A small self-supervised image encoder, trained from scratch.
Model: 2.92M parameters, 32-pixel images, arch convnext_v2, norm layernorm, activation swiglu, patch size [2, 2], depths [4, 4, 4], widths [48, 96, 192].
Rows from block 6, named by matrix and row number. Rows with one number belong to one neuron. Each number is 128 + 32 x the weight over its row's rms, rounded and kept within 0 to 255. All counts start at 0. Numbers have three digits each. After the name is the row's rms in percent of the matrix's.
# gate: MLP gate (model.blocks.6.mlp.gate.weight, 256x96), inputs 0-95
# fc1: MLP up (model.blocks.6.mlp.fc1.weight, 256x96), inputs 0-95
# fc2: MLP down (model.blocks.6.mlp.fc2.weight, 96x256, transposed), outputs 0-95
gate.168 100:126131164073146129154123081127118154063136180104123165113189124165109129112151105129206106139159127153163154102112093143160125124173138096087118126062139186096113128173079177129097088105088118131152155117079152129129085164105121142132070104115142098096146093128173136080215157106101187162
gate.170 090:183114081077091100132095130152101111120177092172123104140161132123195117117113141183145093134153142105110149127121159074091126153106103134115152134107111129157150144202120100128137136091159115112123104093183133177146173183070123091164107126121115141151033121077068091099097095111145082194
gate.172 096:139106146101114109137124097106060083146139138134148102093123146104144105122101203209143095154066078148095194116174159109154125108041141183081142128138145147119129086089125145170161127128146159107148071117167127161094127137094066162129163121159180134112076163075126121131140102171121152105
gate.173 093:119082107155069166136092122131121106142177093170114119114127094068143087158124103142174099118140081126159144183121165120165180083119142116204075098098074143199176152135110116133101165124145143137100098159062150117156135113154146099111143133166150137156104144157155068074073110132127184172
gate.174 100:081172158154088122138151144195132033120113145096111142096127096174078120153136132179174124151106108182099108139147126134076061104126134161147167176089072139126096149152127125137172155129177176132145159169109087104095108115165146120092151161198178127077106114093148139156131108125097106170
gate.175 109:135132088129126109137152146119148137152193144170139099115111144117102122061119139138097123151100151060076080178135122122147137155058101100119164117166112119128074178155140127079159136058142185178120157138091109178140141090163083089153189091123082123093140153104115052119201142147121131136
gate.176 100:108126155144169118147094127126147126098128047155117078129121141107108158121125133152161159156174147139134120137118118114117120170159139130087086198202123198134086093095161142083122153202195137109134091128100089178077185127151144159100144115145086146107145102105102183177086145173065141128
gate.177 102:114116131157102155123140138102105129175149089180158171137178131122173118098133173113114107112126080114138084085164145153154138078123085114090151090139132138162142178138049134179173103173175116195127171126129118095141161082141185133149155031117149099130145159118104158128138181096067163108
gate.178 095:054126071122162175066058112154155116146132137108072145125138146087160111126132126130087142175048127148142136109120100100094097142119098115106136118078113137132098141107125096064166141146148139077106114100165128122101148057130152110145172147113088104123182116070102153194116103061101118180
gate.181 102:120134128160114110184191158088143127111089149116121078159180087185105124086120100180106118151142123121153173081177181164144121167110087122155177076146158129081134121118116205087135091096084136111169087114156147167160161077117124156167165105128142115096082129045141113124134134116101088109
gate.182 100:163077119169153145129100162101121126123137119143145159155108075143178110141114105112189081129074091205163100094152119105093131149066117128107083117119133103117129114139152125138148196181149154078207209150153141142103165118113105157100151131187109128151112067170081158094074123109141131126
gate.184 098:132144112047115151172113189165113088129157115073126157121198111115105093121104083168077175148139166123132139135122161090099098143134119184091132134076128159147103107196090124134135164175096160079134167162142115127164155131092112147108164092162152109149193174089103087105099157149094095176
gate.185 106:110080116145125131088069176079081124122146093142148127084166029122151198165125124136153044154114095082121138151170124127157176158140154132150143121119158130149134154143107140128075134071046072140118105180134087144131073141109164142158098136117121091148159150138102149157067142115126140140
gate.187 102:105071076125151109116152161177121181127165131124118161110114112139142120108127130093149150130092121089166137105158144115135147145098148108149113084159120083085131094158159114135096155146199112121254143127110183108152127138132114106031158093167143102153111101132070142046164168117133112116
gate.188 107:136094130132138137114115099125204085138143139147098144090117110181149101075159176134150104183129140102092153120056129151116134177046095142185140155117146153141104167142154128171167174087115092105134119158168093117112097114066126127117111187160138101145108090160124181148113070211115110098
gate.189 092:104082103128130117174128111118134104108154158134116126075136165127101137128150158137162166128120077165155139159173097166073139162097161123106141124125189179085162129076126150171131221083144122123019146121083136142097127095071123132129135130115198120090125095145117124134097088189178154133
gate.190 105:110175127106109095100121110146093128105156146195115124153157130123062045160154159089110081081147165140126152183071078098104108150168151133118108163119220156145154104150120126158106108204122159091103111077132146153127149140126106157128109138128149132138086137150163188180203124151124139150
gate.193 101:154108135131162107098056143156222085209143116106083149072150092052132106091119131096120165169090155163119079104094151135116179117095102101133111127132065121116116154165133075147130104164105162089089143137129147155174062114145136137152106094148097107119121182124130132118073093128121136099
gate.195 096:105137124162144088191139164125116089157192094119112113108097107082173151111092199086101112197107129144166083159131124170167154088118150221102093103109123108127120141117109081127146125132084135072106184151126130123119144109184117190180179138102108127157150082119098165183126107151139115139
gate.196 099:123117106160112154183147131109125094094125148183126160097099144124148105097135194129145072061114208108074149099175060130118148160141085121092158124108135133162138123115137125132157131194108164117159067175150142192089158128113112142138086113164101085076097128061102092097118121113138091176
gate.197 094:077120146144073127122101102171078151091128113043132078112128149112111125050126102146162134110098156071164120186086165137142117152068119075135133125134074133100103123138143087144107105134160129131130114096176168138125066127110136182106107111183112107142104105058194148181093083156133137152
gate.198 097:102158183148103110097078154197139105106091165134134125163152066109118134143016127199090170131110098106084149123115144076133113127163142117079125100121104169055193129151129110118133148101110162147117125163149145116200099130093106144160147117150123147114114175105172084154138122170115145169
gate.199 104:156119125126160128140087166071192136071111163051146095187062064132100131133149112050097102170131135145111152090138146112135102121157148139100094136129092102105132132068116089151106114164159170127152161169083117167142147141118210152146141170102072102101142141131132128098119106098115130059
gate.200 099:126124108170101140082136100095129173182142111099131167157082127110139061101115150123148164144163105081145149120109082131109130133086133103110137091151081125160170125161192091183128096146099077160081088162152186082096143194107150118122144141097118144142127115156076113047112156081085168078
gate.201 106:072093140133127109070097098204186108134118057113148158142121126154108126157128198171163120153122145168149066150136078138149134083114166084111120172137134136152103138106133181106130123143134082131156089136194113132133084184182186085125108136124145124065164087104086121094113129168093100151
gate.202 108:136119040110154196135090117077140118140045146127111157169094122107089081117130138139101071151127124159140119127106135116142064142145188185153147086106143167096184155133132115123095106151152082111152154185194133087151126101118149101169110087113157123128102092126142137185132108131184111065
gate.203 107:094143142142128088159096135154114137154102089134161155147147120099204127197114117090169080101125168146152130137099112160073065140211056088124143133108092113113127184095138151124121160149122178075115178106083112149087142153108163097100115140143108129129125126137165085151113152173118034148
gate.204 107:100133142160253147042142122133080113114118088090132163171193174128100163119110129139090151147145111125065124114137151137058191080130111134128144137092137108096148111105177083071134175125133104136166154119105158118120165087101114163153151119176178094148148152130100116138131131128128091108
gate.205 095:136058085187137111176103129194131166120182078105091128133136159150129160117146115135182171139137166144166152113098111139122111174109159093083178156150161125145149153161132142104154077139155151176132098167175129103151186156109046078100140106129071138149132100134074123086111095085133167096
gate.206 086:084096133116137096160132167120120135124076138182095112149148144170135105113080133115142136098116140156165163134136084083110142114125143096062146079163169085135160182121178161124160131156153072147166177093153137079139221174120115144162107097154083117181110082123081171073135116141079156095
gate.207 102:149134116108121106054108073170146099114109082104125163140125128133167135138135142118122094188170137174196127103080132113112098071145138141119187125095174088084204184104087197047111160134112115136125123150190104143171138082113102094099135122129105176168120115111100099126099091120120103137
gate.209 090:119137167146130070116141096119129109152087158163106140162136080153126161146102135141096076104142149149128137090107070114126157156114117157145179120135153119134089163194158225058127099143153154116111086135158122216167126131129139110195119124141101146203169123138166171102173105060133136117
gate.210 100:191135120136170141093090098159109094150093102128150176105087136074151159149062129171143117188162160149148106136170179140127171097109154170121103165141150117113156084075111096067147154166077102147159101150135136121159116121147140167084131180107100162151133158066107098157071140153083067152
gate.212 115:146203148099115116108095122136092141111132101149145096115133113120203114205152121166060087153149148066179120104151155185139135134102139144096158142179086127116105089110105146119137152150156131111181139059129124123194163153093152134164124096157113165176112106112071153123108196114106102188
gate.214 098:142190073139147083086125156120079162123124146120137174121151078107127099123138131043124115127185060123118133113084142128067162145195117129133134199112128162089116137127101102155131104160106097157155141073158123104081071140174132073096122178144085090119117130148134088156157126176089097171
gate.215 104:171141171160198131131116116088099109094086155091133150104137047115139178134152126118165095180123080174112112138136152092112160130144173130116111141088076109027079147089135096137121075167118131086218093117131135119154122117161154123096130138132062128117196138133147117143135116145090146105
gate.217 094:163099131149119107103131156120132140092140105096137085175055145116144133104104110160172134072154186077057139143102122154126121141115135142134116103164105178159179124184163085133117117085036089070113077077133106123154163136135151144101162107091177106132100144092148102117178189102123084099
gate.218 093:114157158075159132116139118072141182087082122103130106125153122147153095109134083066059150094155132114071097103085153191136103121191106151191095164114124133130116102140139138118187187164035119107151153100131127175079146080147099116092127123149164115170118133181154170130140138129148122156
gate.220 100:133126114058128134143112117164146105140138093117112156171179150167086131120149099127082152110120127122131060162103124069103089112125144114066196121166137172057112109095070130125177133090114117131128147123147117140114129112115111097115132120158200119112105133047148156141183119132170175232
gate.221 078:152136144084099142093135143116127178130119093130150092128145171151135112129097193099104133139129092137127126107128150204101171159171146126090131112067161140122089077106156134156206128111069093184120133051097131085168134139092166204101119108176110105089126181129103063104136143114076131141
gate.222 105:102195130170115114127147141143162105183062101187111129153095151134142160168127057133127152147091107106161173118142074074138114101157126166147137148170095168067124146093132158118135134131123120171212157120150106124114083073154064118136139130156181170112124092180203138140155129113101143109
gate.223 091:102093132121077106112174094071128100172131112122081081167170161132108168100135177105137190128125160101193105142144133118095172132145077116127089111124083150165153171206157084164101208092123134126145132181103152109124071154114138121137145120120211111128153081154144136167123138148108095099
gate.224 088:144142112090129129121089168129136102122143155140129164095176044181082126133149129151111088151137152159120093173130169095051156167146096082129122169115106126101100106121103066186152120112087154167155123142098155085139190098086106154089126142153060126163160098189109170148104152171119093168
gate.225 095:077154103099145155101171091122084137172112081129107123140114106100136168046130153137106109204067092110137088149140181100120150115076108163145166140100171100098122133119096168144069155123197146127116137145151090209092130073198153083087179131119151112125112122121153112131109124153149127158
gate.226 106:166155172143136058105096142161158178168054126125193102156069153094096148086141113077149131127142156129186128194105171153097163110102125149115083151153128132118198110140124171137115102074139122108116111120102112147112105065178149108141106069143137131102122143131123189128140111107083072177
fc1.168 102:162099157139159086075143109104092132187139134113141164155117115096162115161180124144149185132112078077173104164126194144133149139050151147117111140080121091144116074097151084118107171049103097114142129133143125115097136142115118115129144138186186184106114113139086066131058095161117161102
fc1.170 096:144138112069130107088125136134123174160154116135127138143125102097180169171117094154117188118103120133159157114125093157080126088141205159171123125086157151143124035121149145159112166058144139131102106109193082126125163115161058163124103125103203164102058113093165096108146139123149126146
fc1.172 096:145056118165122143158111134131084080172122151169144113148089094145132108140148171210143149129193170177128120179116138103075095124113137071117098116190108144096125136157090096084117120102133126210119152116158157138158186157047126071161101105156119125089156131096141172119128123172145128119
fc1.173 083:130136104095097104117147106155115128166178137162134131149147122131152149149137121141168169161140056106153091178102152121118049103181106161067130151125110168131089135139068114178117135123141167072167169080107103110152141140199135127147106192104126074112075114154083109118152095077189178154
fc1.174 110:158105188108094099124151151172102073115083144102172097161143108170098142212078099116146104120137110157142131094136150163230163098118087182157130118137158148140158105135127170095095079180110136134144139130134154141171150140116133180091083122122156100073134120137131103081078155106065135169
fc1.175 112:129107124118140134148100122154168185152151079092110154128167142129112139107146077082188121142173191143134113104099087104036114114123075121187112168172139078075126135124127150139118130147140101158084120110153117132088081123091170091102099133095110074172133136198142161134108164207125075134
fc1.176 104:178132117148041158098155116115061184158096146136115136153100134116102105169159138143117075133085164121136073168160094118074114121156088107153176188134103063115110134088095063186143137093131097145111150118124164191160109098123099122080103101132142095145106110090123136071160107144157091143
fc1.177 098:104129130132092110067137123170132113181117100106158140205122103178112133083133135104106156139134093147128036121133155097133122192143104102186162100111100106124122126108076125130114083169104164069115084124079191091116131133112151136153142145150126184093108173107129167129138153145033071112
fc1.178 111:128135160134101143111175164107136133102120110084115134070077099117135112130135116140128126128101129133121116171100105145153108209066100121135080115092035107150154113089103192119212129204110136050121175170167149162095062155132129109101150120143152093101133117097135126125179083137126159116
fc1.181 106:110092103183113122123132116147128087181143117170084100145103111162099091094102119123150092151073138131112108110155209153139129134060162138145144108169190134117127119090141053143134116161121122101158126173116171131077137151125145185126089091122107119149132193026072156156133131127102068149
fc1.182 091:120138139157103129097096107144145185177179118103133123141093131122147153134132098127156074155095113160104153144181145044155138145122157167102046068102081124165147125145155141144145139112166113123142173128081200129085127151182205194129141139138083178136109120112096106135104085114183142086
fc1.184 082:071101169110107127124129149109141136159117086109124053124141106175041174161055104087091140074160138138143088161064138130098102122159157094111131154163134050113136156157158134114123138163105167190118129099103155144101151149120099084185127140142140107187117158098146175160129118151133077165
fc1.185 099:109128077141115134171162168113107100098177102159166139181103052090170155130079104133165190147023154109131148140079075114115116142117183176134117150134124148200097113120100182114126122116159121137176134182085175148159147122134113107083126150092110084142113149134122086132175108151135115132
fc1.187 091:129084134151111085158177107134081129106090094115150129190116184138116163143106156112095151078191136185107130089074159142135120114179122141121217169119138149142114160102107188130109107103114134157079096137101082092121152148108141128203119082108170126165135024134137103124149112149136116147
fc1.188 115:125122117178112121133104153098069110110085118128093092153199158120178149108153145095136123154119086151146097155172180125112120150148068136174092077197125127081107113096136108152156159133093121176059116057141132141051145149142126068115165122163133112155067143143126179117096103187128147139
fc1.189 100:145164114094113134111126110121098098117133116146141215119153183123141100127132111101172092134110122120078180101113116167179155107135145210108094101146119137097078105083121162077117134165147107135194112124045098107177154131129156122189088105158137153121080142094169129143121196058095130101
fc1.190 094:116052141134134126103175128180142109146048117149086140141119133105118128129118099168166177087188143156201100162144118119138124107158114115089103128131149121113092130142130132105117093117170082222130134090162168061176108124097143159125225162128105081127116123139173093114097105096116100145
fc1.193 108:067106135126128138139134176106120071087117129138190121169110147083132145113181114163091138110033104100100162175135112168118149111184102171173091133100137119130135103073089127134192082112100110176050181119153106125152116185132171140168144114117156140125161119159157132158134159179113110090
fc1.195 092:102148104155143136133094108116144147139115143173139157115115164138125097027127119145125154155098129090138137204113095122133145115108129120140166157181106109038107110183105156142151079103143147167070207100094132132121082088133140123094103130127095079094164166171182135143151199147175094131
fc1.196 106:097145105114121122132177088081082171145150197100139147143116158171174099121137078117155153147150179104127145112122085134159090159138126173165111097097173088117133120151135085128084103122105100135109095083145072154123109133148108165113068098148191096110123174016068119124162144114097162153
fc1.197 089:149142051123128143122112119197094171171125154133135170170108096138141110084168104152106102139123132151148167179140122090127136142125125070118080071130105124121094065124113130120121109082062104070110117078070146209127119124100166137156137175073119134121148127080061175175112094160136113114
fc1.198 101:105075104157148156125142092094105160112136121118183083110081102076139119097151115128138128092097168121096159118088175119116167170117166083102134058070104150163080106136128118158162111130134139161120179117141189100119158176132137117098133152096084113078166092065074195077164164124089163122
fc1.199 105:117103129138114106165175115076128086098153156158131131187153178193099107092133068025117151167109069112116155125097107153142124144138132086113123116091153139092134116115141103115096065166116161147148151139080177128137151095186088155079103163167123194109171130122195139149131122129130127078
fc1.200 091:147147107151112112125097122149116151183097114096065078121101121159145113182163132121169149120152107091157111122121151136072138198141122095079120087172105123200111093092179082172201123127155158138124133140171170130167169216145120099095160093128134089152155120152122138156075136179128105085
fc1.201 105:125081088117163067137118107071106100140146099071091146072122169106148118093075186092200114112074122155103118158158155150178120131078164121084110145144153112157133121128086120097163137166197121120155102166149180169107130149139073092086121162142150133062135107079092164141150157140097124115
fc1.202 108:133151166126157168144122122132125132184148137151108109129130112086150128138105108118061137159025048152111124186145082129125125117085188118102120136045189145162127093087060161137084098098158099160142143096202138133129110090113151101164056131104136116121172120124117124158138132118131107106
fc1.203 099:193077118099161119134161161099139152082091159110170085069146168153111123062094146116115127094113126221137115139089134108094117130183128104111102166130144112105124040171125104086151109153134074193151140118149101122116087132100139140101179132116171154168073094109144161119131091139139166084
fc1.204 103:082097130092048097166076137177158124183131123140116125070074085129176108133166157076119172161120116115125142122168129089191117139117127155141164156087076105136131111139151174134127159075206133104096118114126111116123108022162156130131079155118094146108138133104127132082109137155140098169
fc1.205 110:121105095117113130135110162123092133090133090175173098158079121159150148131092143131105152076078108155140113118130085094163082154131131189162120117128133092158176161142123213108145091074133162145239156184145112068115100110129134136113132122182119122169084063144102120134193137112142135108
fc1.206 089:147063106069094099129130187148123130131111142192057161130139170123106196154130204126097142156095123155133107158111177140102130149118153085149149109161095142155108217136116139146145102157127137108129109149105129111192131114106131076063124104123096085115093097124056148061099127129166157134
fc1.207 102:122113132105095138076162144112197112145142157142130104090095188134132145139146089111170193099174129080119081094096097113098125127194136108179125122107143096128167082099123089162191126089174115080128065109123143144091168137147147143116145123107091143106117112139188194097044179114111111137
fc1.209 096:070126085119186116142118109100124060095168168119171110149164142085146146162091149143128087078117121142136110164125079121108161092146127130112122140165153097156142119116113156048098124131101214176040125132151170117177199184098133116192122145138114142158145170146132138123136110169100097142
fc1.210 107:093130085111153166124108124115100116103086125131113082135129164091166101137101088116135159088106145068110126077197153123179163192124097145183088081150104104135126163125100079149119107105176093148152092120172167108111141124107144147159123068096099176151184120212124175108151171101169085152
fc1.212 106:193131104140116096186135089155119154083089164105069131088168145078098088156178068061151103152098173097086143133111134085084113127185123093156126157134160146148185148130112132105101153155155115101119117199129125107128071131122116132153157125122167109094115104073168101105172077108077161132
fc1.214 111:077131123143147064140136197082102158102082136137094169062121148138121101125109125126118151129195094099114148157118148152112153140161136100152140108180087120156164161163167090116144102154082076105166088071109196089127068121140084069148095140147140132130125130172086130181077125113092144181
fc1.215 108:147167134124132079099129103153120110128063124110126107152166101135074178203085092160111102115137134146147127152120131170102158105112074102093144132128181164153115185192164123146095209161103045133163156119105134170061123099107083081138112143167141096160102111166105089131091136147089140137
fc1.217 098:092124114156142185217124149145133059138060103091054144106110107104115160135148117101163172165153111150157151115161074171184091116114166052095131151184125128130115145098167099132136131107133158127129171191160117152114105144109148158123125135149125136177109087166080116162121123181094169165
fc1.218 095:078170149086123181129122210077139115103071169122126177089153076129149124116180088112137126119097123176128141105055157171094122158161099132120102180075085101155137104129111097163116133148154130121076106128118112134081143073105140123124152106190103075179104123175092113108179105124114084142
fc1.220 107:116111111092158155148072145117150157071197176084155116106132156147119087120123078113135106125147074124125156116032094169141129141121108099145145154104114140108143156092113178129118121174121095093160113087083125104114150128146160058144123151084164105121181134184140208160180151100138168074
fc1.221 080:095078166115149169112138184067095120138102106086175100161066126114123119159104086104124156140123067152137156161103120126171160118114095172154099123058150144113111119081108150121177153099178098103120149096171092118113152155238143144136150146161144107092153141127144118076184105159077130104
fc1.222 093:164112113106131106129185091173146092129159109050112181099111103035122105088151118135135106142157091119118146197112174150110103125116102117155095178156103127117146079166075120149101155070201143135070155175134129137152157145120170111169110130131115098099150161092120075090141172160140104166
fc1.223 094:136101151101118136054073132077117108143132116080128094089083149182164129088154179080074203101124079105192175187120141132131149158115141128118130107147116224102146113061102067153122167116114106153099087112142170129105084140114135122165104116138157148128164086125152148164133106143144136112
fc1.224 090:179116154163118179148132121168171128148111156158090078105095140125171141125130131121234169121166107140150103127149105116138162131086105089139134144130146138136122107117109096097051127139165123108079141161101082208178158182184070117165088134157088108136134112086198123106147162143171122127
fc1.225 106:170151146132108145146148130079173170157148164091146145140155167123134062114144165133184168077159108132125109051100170090102113142203149163117153142107200070146126154095168119153106122112190166084108140133122135122110203216103107153150128121160163103122132138158154155131134152108157152148
fc1.226 104:111092107140107176146118093051215124128151143130084118097189118127144127159110114074137091124134098104138111104178129107140067166105084181127137100088155115145113083093089084136190133144160149151092105171115144137133157165053138155132159108140071141177124136089123142111139104123122211085
fc2.168 105:130118112160145105127100157063101150122132153141118113153138109180132177157104122190158128148148049097172109055137123133177054191105103090103115084149166181171170126161104120177137119091154056120095079152131121147192088094139111108125124097103169134157137137067135140129145151101109114132
fc2.170 085:059103167146127167152130084130104081098128154153138025096143145141154077135079117114044152096137043163115149141133062151148100108122089135145114157095129164134137113136146116098129073133150100076089082118116123113156148149108148133096130118075173120132118169113115112154150120083061094093
fc2.172 103:150151103077120110161083100117146112135180061090121088148141171183166155092131159118142132123181103174171177142139144121189079111188122128126195174163151161130124128122136172086178085114103141146095157138161107147081170095122168179076122159105152085148132078113130101123171132142156092164
fc2.173 096:090113139115117142078135200108190147134148129115169137174122118094177080075129109136133162108157085147145084113115094152114171135132094138110099144134106125107113125112099182070101127135135183151087106137160126124120133163117111136095144141105130148153166102255127124186124113110029102118
fc2.174 098:120084152097129136186121142114146085085082159180135185132168150123124070125143103123130120201091154064149092118134143125046074078134120116141087092113184194161091121096108089157162150061124157105123143113187125128126109110162098163143094149123133157099159090155136097132097129188151125119
fc2.175 104:163132111145123065099105090114126093097094156203104113147131063044120133110096136148094068179153141049136113119128130156060143112106116125125096133153170164120134151189136101134098089119084121088179135087094080114186065094142163111122151124133120114096109167130104155134129115156126185110
fc2.176 089:079135145149137142149156084169065151147171113125128080127077100156172115102098151074116126126171097092097132167079108108110137216071120153161082075109120168086070097116095131104129124114103107126082186145188105157110123151091120108112114090114112177151165131142116120146073137148067173133
fc2.177 090:137150104142092113160105127132164177163127118102134114125173144190093086100101132125089146086154126160125073190077066163103104108071116167108130149096142134152115148081146122120125115093104125121053051144153087093137166120102181145073162110089150115095132143166147192134127123104187063112
fc2.178 121:159084175149174155111214097133095104131108217141188099131177103117164084173094107163164162089141148107158094096113158153147132146121148122105122147096104133128139102156119124127106160136081151103133116077160128149120142207087104184115156157095192127078135121102176184141152145171142113129
fc2.181 096:144116133104114159120076113131175166154219151107114161112162116148151137158100114091157120113155161154099167165088135042117122112127113139198080134131078154172132120157114106101124114135173125073092120115143110105096159184124084129107105082125205141161116089092127092167151081151154055107
fc2.182 097:119119151162140135098165148111107096065060132087153125137150102019156088134129126132144127173121098091192129092155119162122099108179104101155151170144143031149126126092135120121135108153132127143148121106085069121152081103169153136096084123148104067144167161143156111074141093155095086134
fc2.184 099:135098119139169092124105060149117106140157147099156207071127107165119136112121093141124100182124148178127142157145108090162170143209087158143162139209196103132153160117091139101124149106157122168132100161159210107129110089108137143078072134149139179109121131099087139100130118165103172128
fc2.185 099:096141113084114169134160163135167097049095160107097055138121110106175104144136101104129076107110116103142146142105080139152137137114106135052110061145123095128073150122149144149135105133082118103156075118137076127135153068171160137114136159121161144132109120144123107141032089048094108083
fc2.187 094:142189090158119131143159136130113121199133089100132142135090176182106115133114077163130135104145205179102162088138214078142140101104145194136112109156152164147094183141144169174091165152137153164117077193071107139101117156157089141123153152136155173122132146133133129177115165151148145106
fc2.188 097:138138119155158214086069139157103139203116080143091167167152158100127168106114092145151164125091123112073090152163105088124137139135128137170147139147174138151087134182124104156131154074086118125101112087141135123160141122118107114172101088104159113092150059053079164128090201146136116138
fc2.189 096:150134124105077081113126140106129152089157107182164109131062062153101148171205175123027117154163114128144078146150092115152147195100123118119120127107142145130138096163134123087146118135185126146148202145101150126086121087156062128128168156166125140088076092112125102166109115093135124119
fc2.190 093:124150116062118128107150093115145121113082096141173080119075108136136169109135165152149107129146155182172097110132089081084063095186170162128189139112114184160115175113130109063158160097142125146126135164139112116087121074091125131100073099128128130092089112175140073138169104157053146107
fc2.193 097:177211127136131172142131123102166135164134059124119139148096146193063118100130066194138184140146167124071163128158220129119138103124167107145139120104100170180125145140122139112119153136193119157086116124116146146146169180147091156187129107106112130156143142107160069110146148134170145131
fc2.195 097:143118123129118178124156100162125147156154127152128093049091097155109158174129157100148131124107166095126077140157188105156042145150215189093129067124094123144121150131144129101144107129213128165127134149110131115084130095101092128150105120139190097124079150069084091144093113129127091095
fc2.196 102:130114187145093157113171154164131162123151107114105109113144123099146086111092110115077111122096132179097157150131093133147189091055196108165137104176146131102097112099152132101114086129122134166214095055141117164163158200093127110130153172147135053120138147122094131167134136136143072092
fc2.197 108:182076096134101143115149112124157119157164114139180087103170183123153166102080175153125161116160128146143127147128114110152173146107145147130107086115126130144119157114174094128195143128111093096087084108124082137130101125073074148141096031158143111163051127132210065129128164132160148154
fc2.198 112:089164133139087120145102110077131152214116117087132119165162177140082102100071105106121147117193153164038115123123132163135118096119100083110162107134151115121088148106127129126149112171105102134083110090152138181165146080100050121109114089074117119043125157136143092095083151142118112105
fc2.199 106:144129177203158161076188129148146160134171153168106064136065128101135171168161054128139158125130127149129137199154106110104125146146140173155109067075135118159145147101121124118168088113132135131099179159174144124124162140083151120149117077098150174162114060162122124160123154126074083130
fc2.200 098:147147100130166118079141184152106130174138164175107124087128138114118173064137133122065127102127122090112134169151164127112101093151182029138104141144136093147151110159206160147144121106139146145127205149102117124103204071206135194146100178114128126099126143120133116153137151136136093130
fc2.201 099:128081092120119131117117145128125131111097118134144110159153132145147091174059162159107118117132092145171113106111160150107106147161104120108172139112172190084110175066136019129122097112092140096116140124114137148114158091118167146049066097118157109110087150091125125162108130213178172076
fc2.202 099:096061137101114093151103109084109162079138074083165133114104064110090118134121119122147094138125103080139159127120134143139100103154167177130166168161085174132125127114125121083123061150118143099136212046135110099167149202169094120119109135141119088063122157145130126174159145181087134137
fc2.203 110:095165121077127107161138103146164177062085130080150143193113151130052145029154100122132129119189165174124169149149191132108149111117174126135156105122104065169096113130138120108081121141151091158155127131107087110118119159114069094124126103106115103152109115186141094109108085178102133101
fc2.204 102:117155114129142116117125094143151074134089130098089138126150130178148174116139123077085104120089122095146176222126171120137189141081150134103160092133118130117063099137148137118172067070139121119107111148138119144139129061179077206152135106171157178119116126088184111143186182117123139111
fc2.205 093:151171121156181109129142153124122134157152098170118150132145191156160104128120167158131159070095169172137124093100129134096092092149152138158183083138122197148108151143087147107115140180098106091187072179148096120050069140163129139125097067126147167167110056103102156150137158151132162128
fc2.206 100:181174105124197112137144136090103177120163119161065124085114162160177106094181140170142088148133165116165195136097177101116155110170125080158156146083133139209054142119192144090130124110124110140146118096106131078147083147119135166132154116111153138086155106106129122102120163170073130111
fc2.207 108:125152184133056142112109147095126122167125072077080128127098121132049132130062156133131127123119099167155058125058149164124050110077148103144123145124100152132144104065159067146159114056127092131139128141131133118150185154111096090132157114169097136108108140144126125120072155087180136137
fc2.209 087:109086054140134103091102140056089138083120139141174152122132128091132133144142129154074127141153163159112158166110122115167117192148081164090095140127113065112119148153097131123110139182110128121082102065166145128162156148158130137130142121147181082202085129171128203141167083185117081142
fc2.210 092:143167055120158116171141147169105109131113173160111144161117152156085150192152096112124086122063139115132060075126102154170127152145162112128150194142127133156191130082094097136134103139082134140105090163103161118130085153141173068118146118139130157106068202168172144080084159123122147143
fc2.212 101:162056083117098067113141095138142183120105104176132078097159096042119123125076150108201157105045190123097137117152130143095145179152149135130158139154094155143168081154102129165153094139081101117144131082098168143171145139165091128127096118137139136100086109092151114157130080154130147123
fc2.214 103:150081092122104186159153117170157150122175171132120106130116081182107108187106118137126146161116112184152130083153120146127172082180118124097108121141167150102142127112114156135089138085116198151101097107079094075152072156146069160111153133133160182135171090089122119076143092176134049139
fc2.215 099:121121141055118118146076140144135095095145126133095093111109128135118122095159114155140113150198146115170078086188080118160122167150145157187162153108074131162087155148133140153124176117152110100149106117099085149094097159148135131083225116167223172126166123170126127081133092164119102140
fc2.217 101:114150125111117104042161102106120159151082108150134160134084109138097149151154100100093116135162113160123048108136160172112099100130150091158132161155107132149160139140158155111115139150088126157154165147146132207105083055076115133050102151184135125110096121123170134184110198066116151098
fc2.218 093:229092134184161142123154108187138162123151130122141195158121101094172076113132157141129096209168121196105166128116153103157151195130128163137139110108167097125138122095153094134142150141081109047142087172162106141095112069119123156094147129121148126168104161132119096160153148140162107125
fc2.220 107:119176118122137140141108177098132088142078141125120111156162108089122158190179089125132164115138090109056118082163147120094158161114125150168151188181116206058127141129124109097123085120147094111191119119125154135097145079126146090083162073160144147090099129069187112177114139110094108101
fc2.221 092:083171073220122108117140178134104103115154119150133177189116093186132171180126143078116115142165105127121134089132148102148135175127107116134080092080177121128121143140127125164081171125201115133095134097100080082094100194106139149116175096151114182105115146114167140170126113155093160093
fc2.222 112:071163103113168055105115095115143142120159108117149108161108125064166158110198165092093145177125143076162142178173147044145128146195126149167100119127115120167087106206127121083128123111085109131135133043155115129168158168127100127148097147125107101141095148123122100115182104150113135141
fc2.223 099:096095019131193087159120158141139117134080143138094151131180137147184108097071117229140087139082084139176136168119100135120104080142143065132157158156130157123168149159098167154082139128110103095117111119064157095126090155146075182110115131131156149135123111119109140122152140139134132113
fc2.224 089:136130125110117114140106186054140144150081079062083109138154118074056120129124158109110111093147166118056126136174087176072147159084099102085127161111065102170127117144163174115109142120149140088122136099100123092149078140100122124142157121106104132093126149081154207146076151141127169160
fc2.225 102:127098164080109088137065140144139143115129065069093133147159110156130137090120130133167109054125108128131106093049148219097144150149068123119124137163131098151189116121094088154137086085098134111101091095111177115178139167126120118113129137116062175137147134169127125121052160095137095146
fc2.226 101:172160173133129130114179161097070168134101135122159181141136108173103165127087086085107170097143077151105125129114168142073123111081164122146113122145115140161151140082083116120094136143081142091126171178107103128151135171056073115131095068181133189136135136110135190122056156134122177115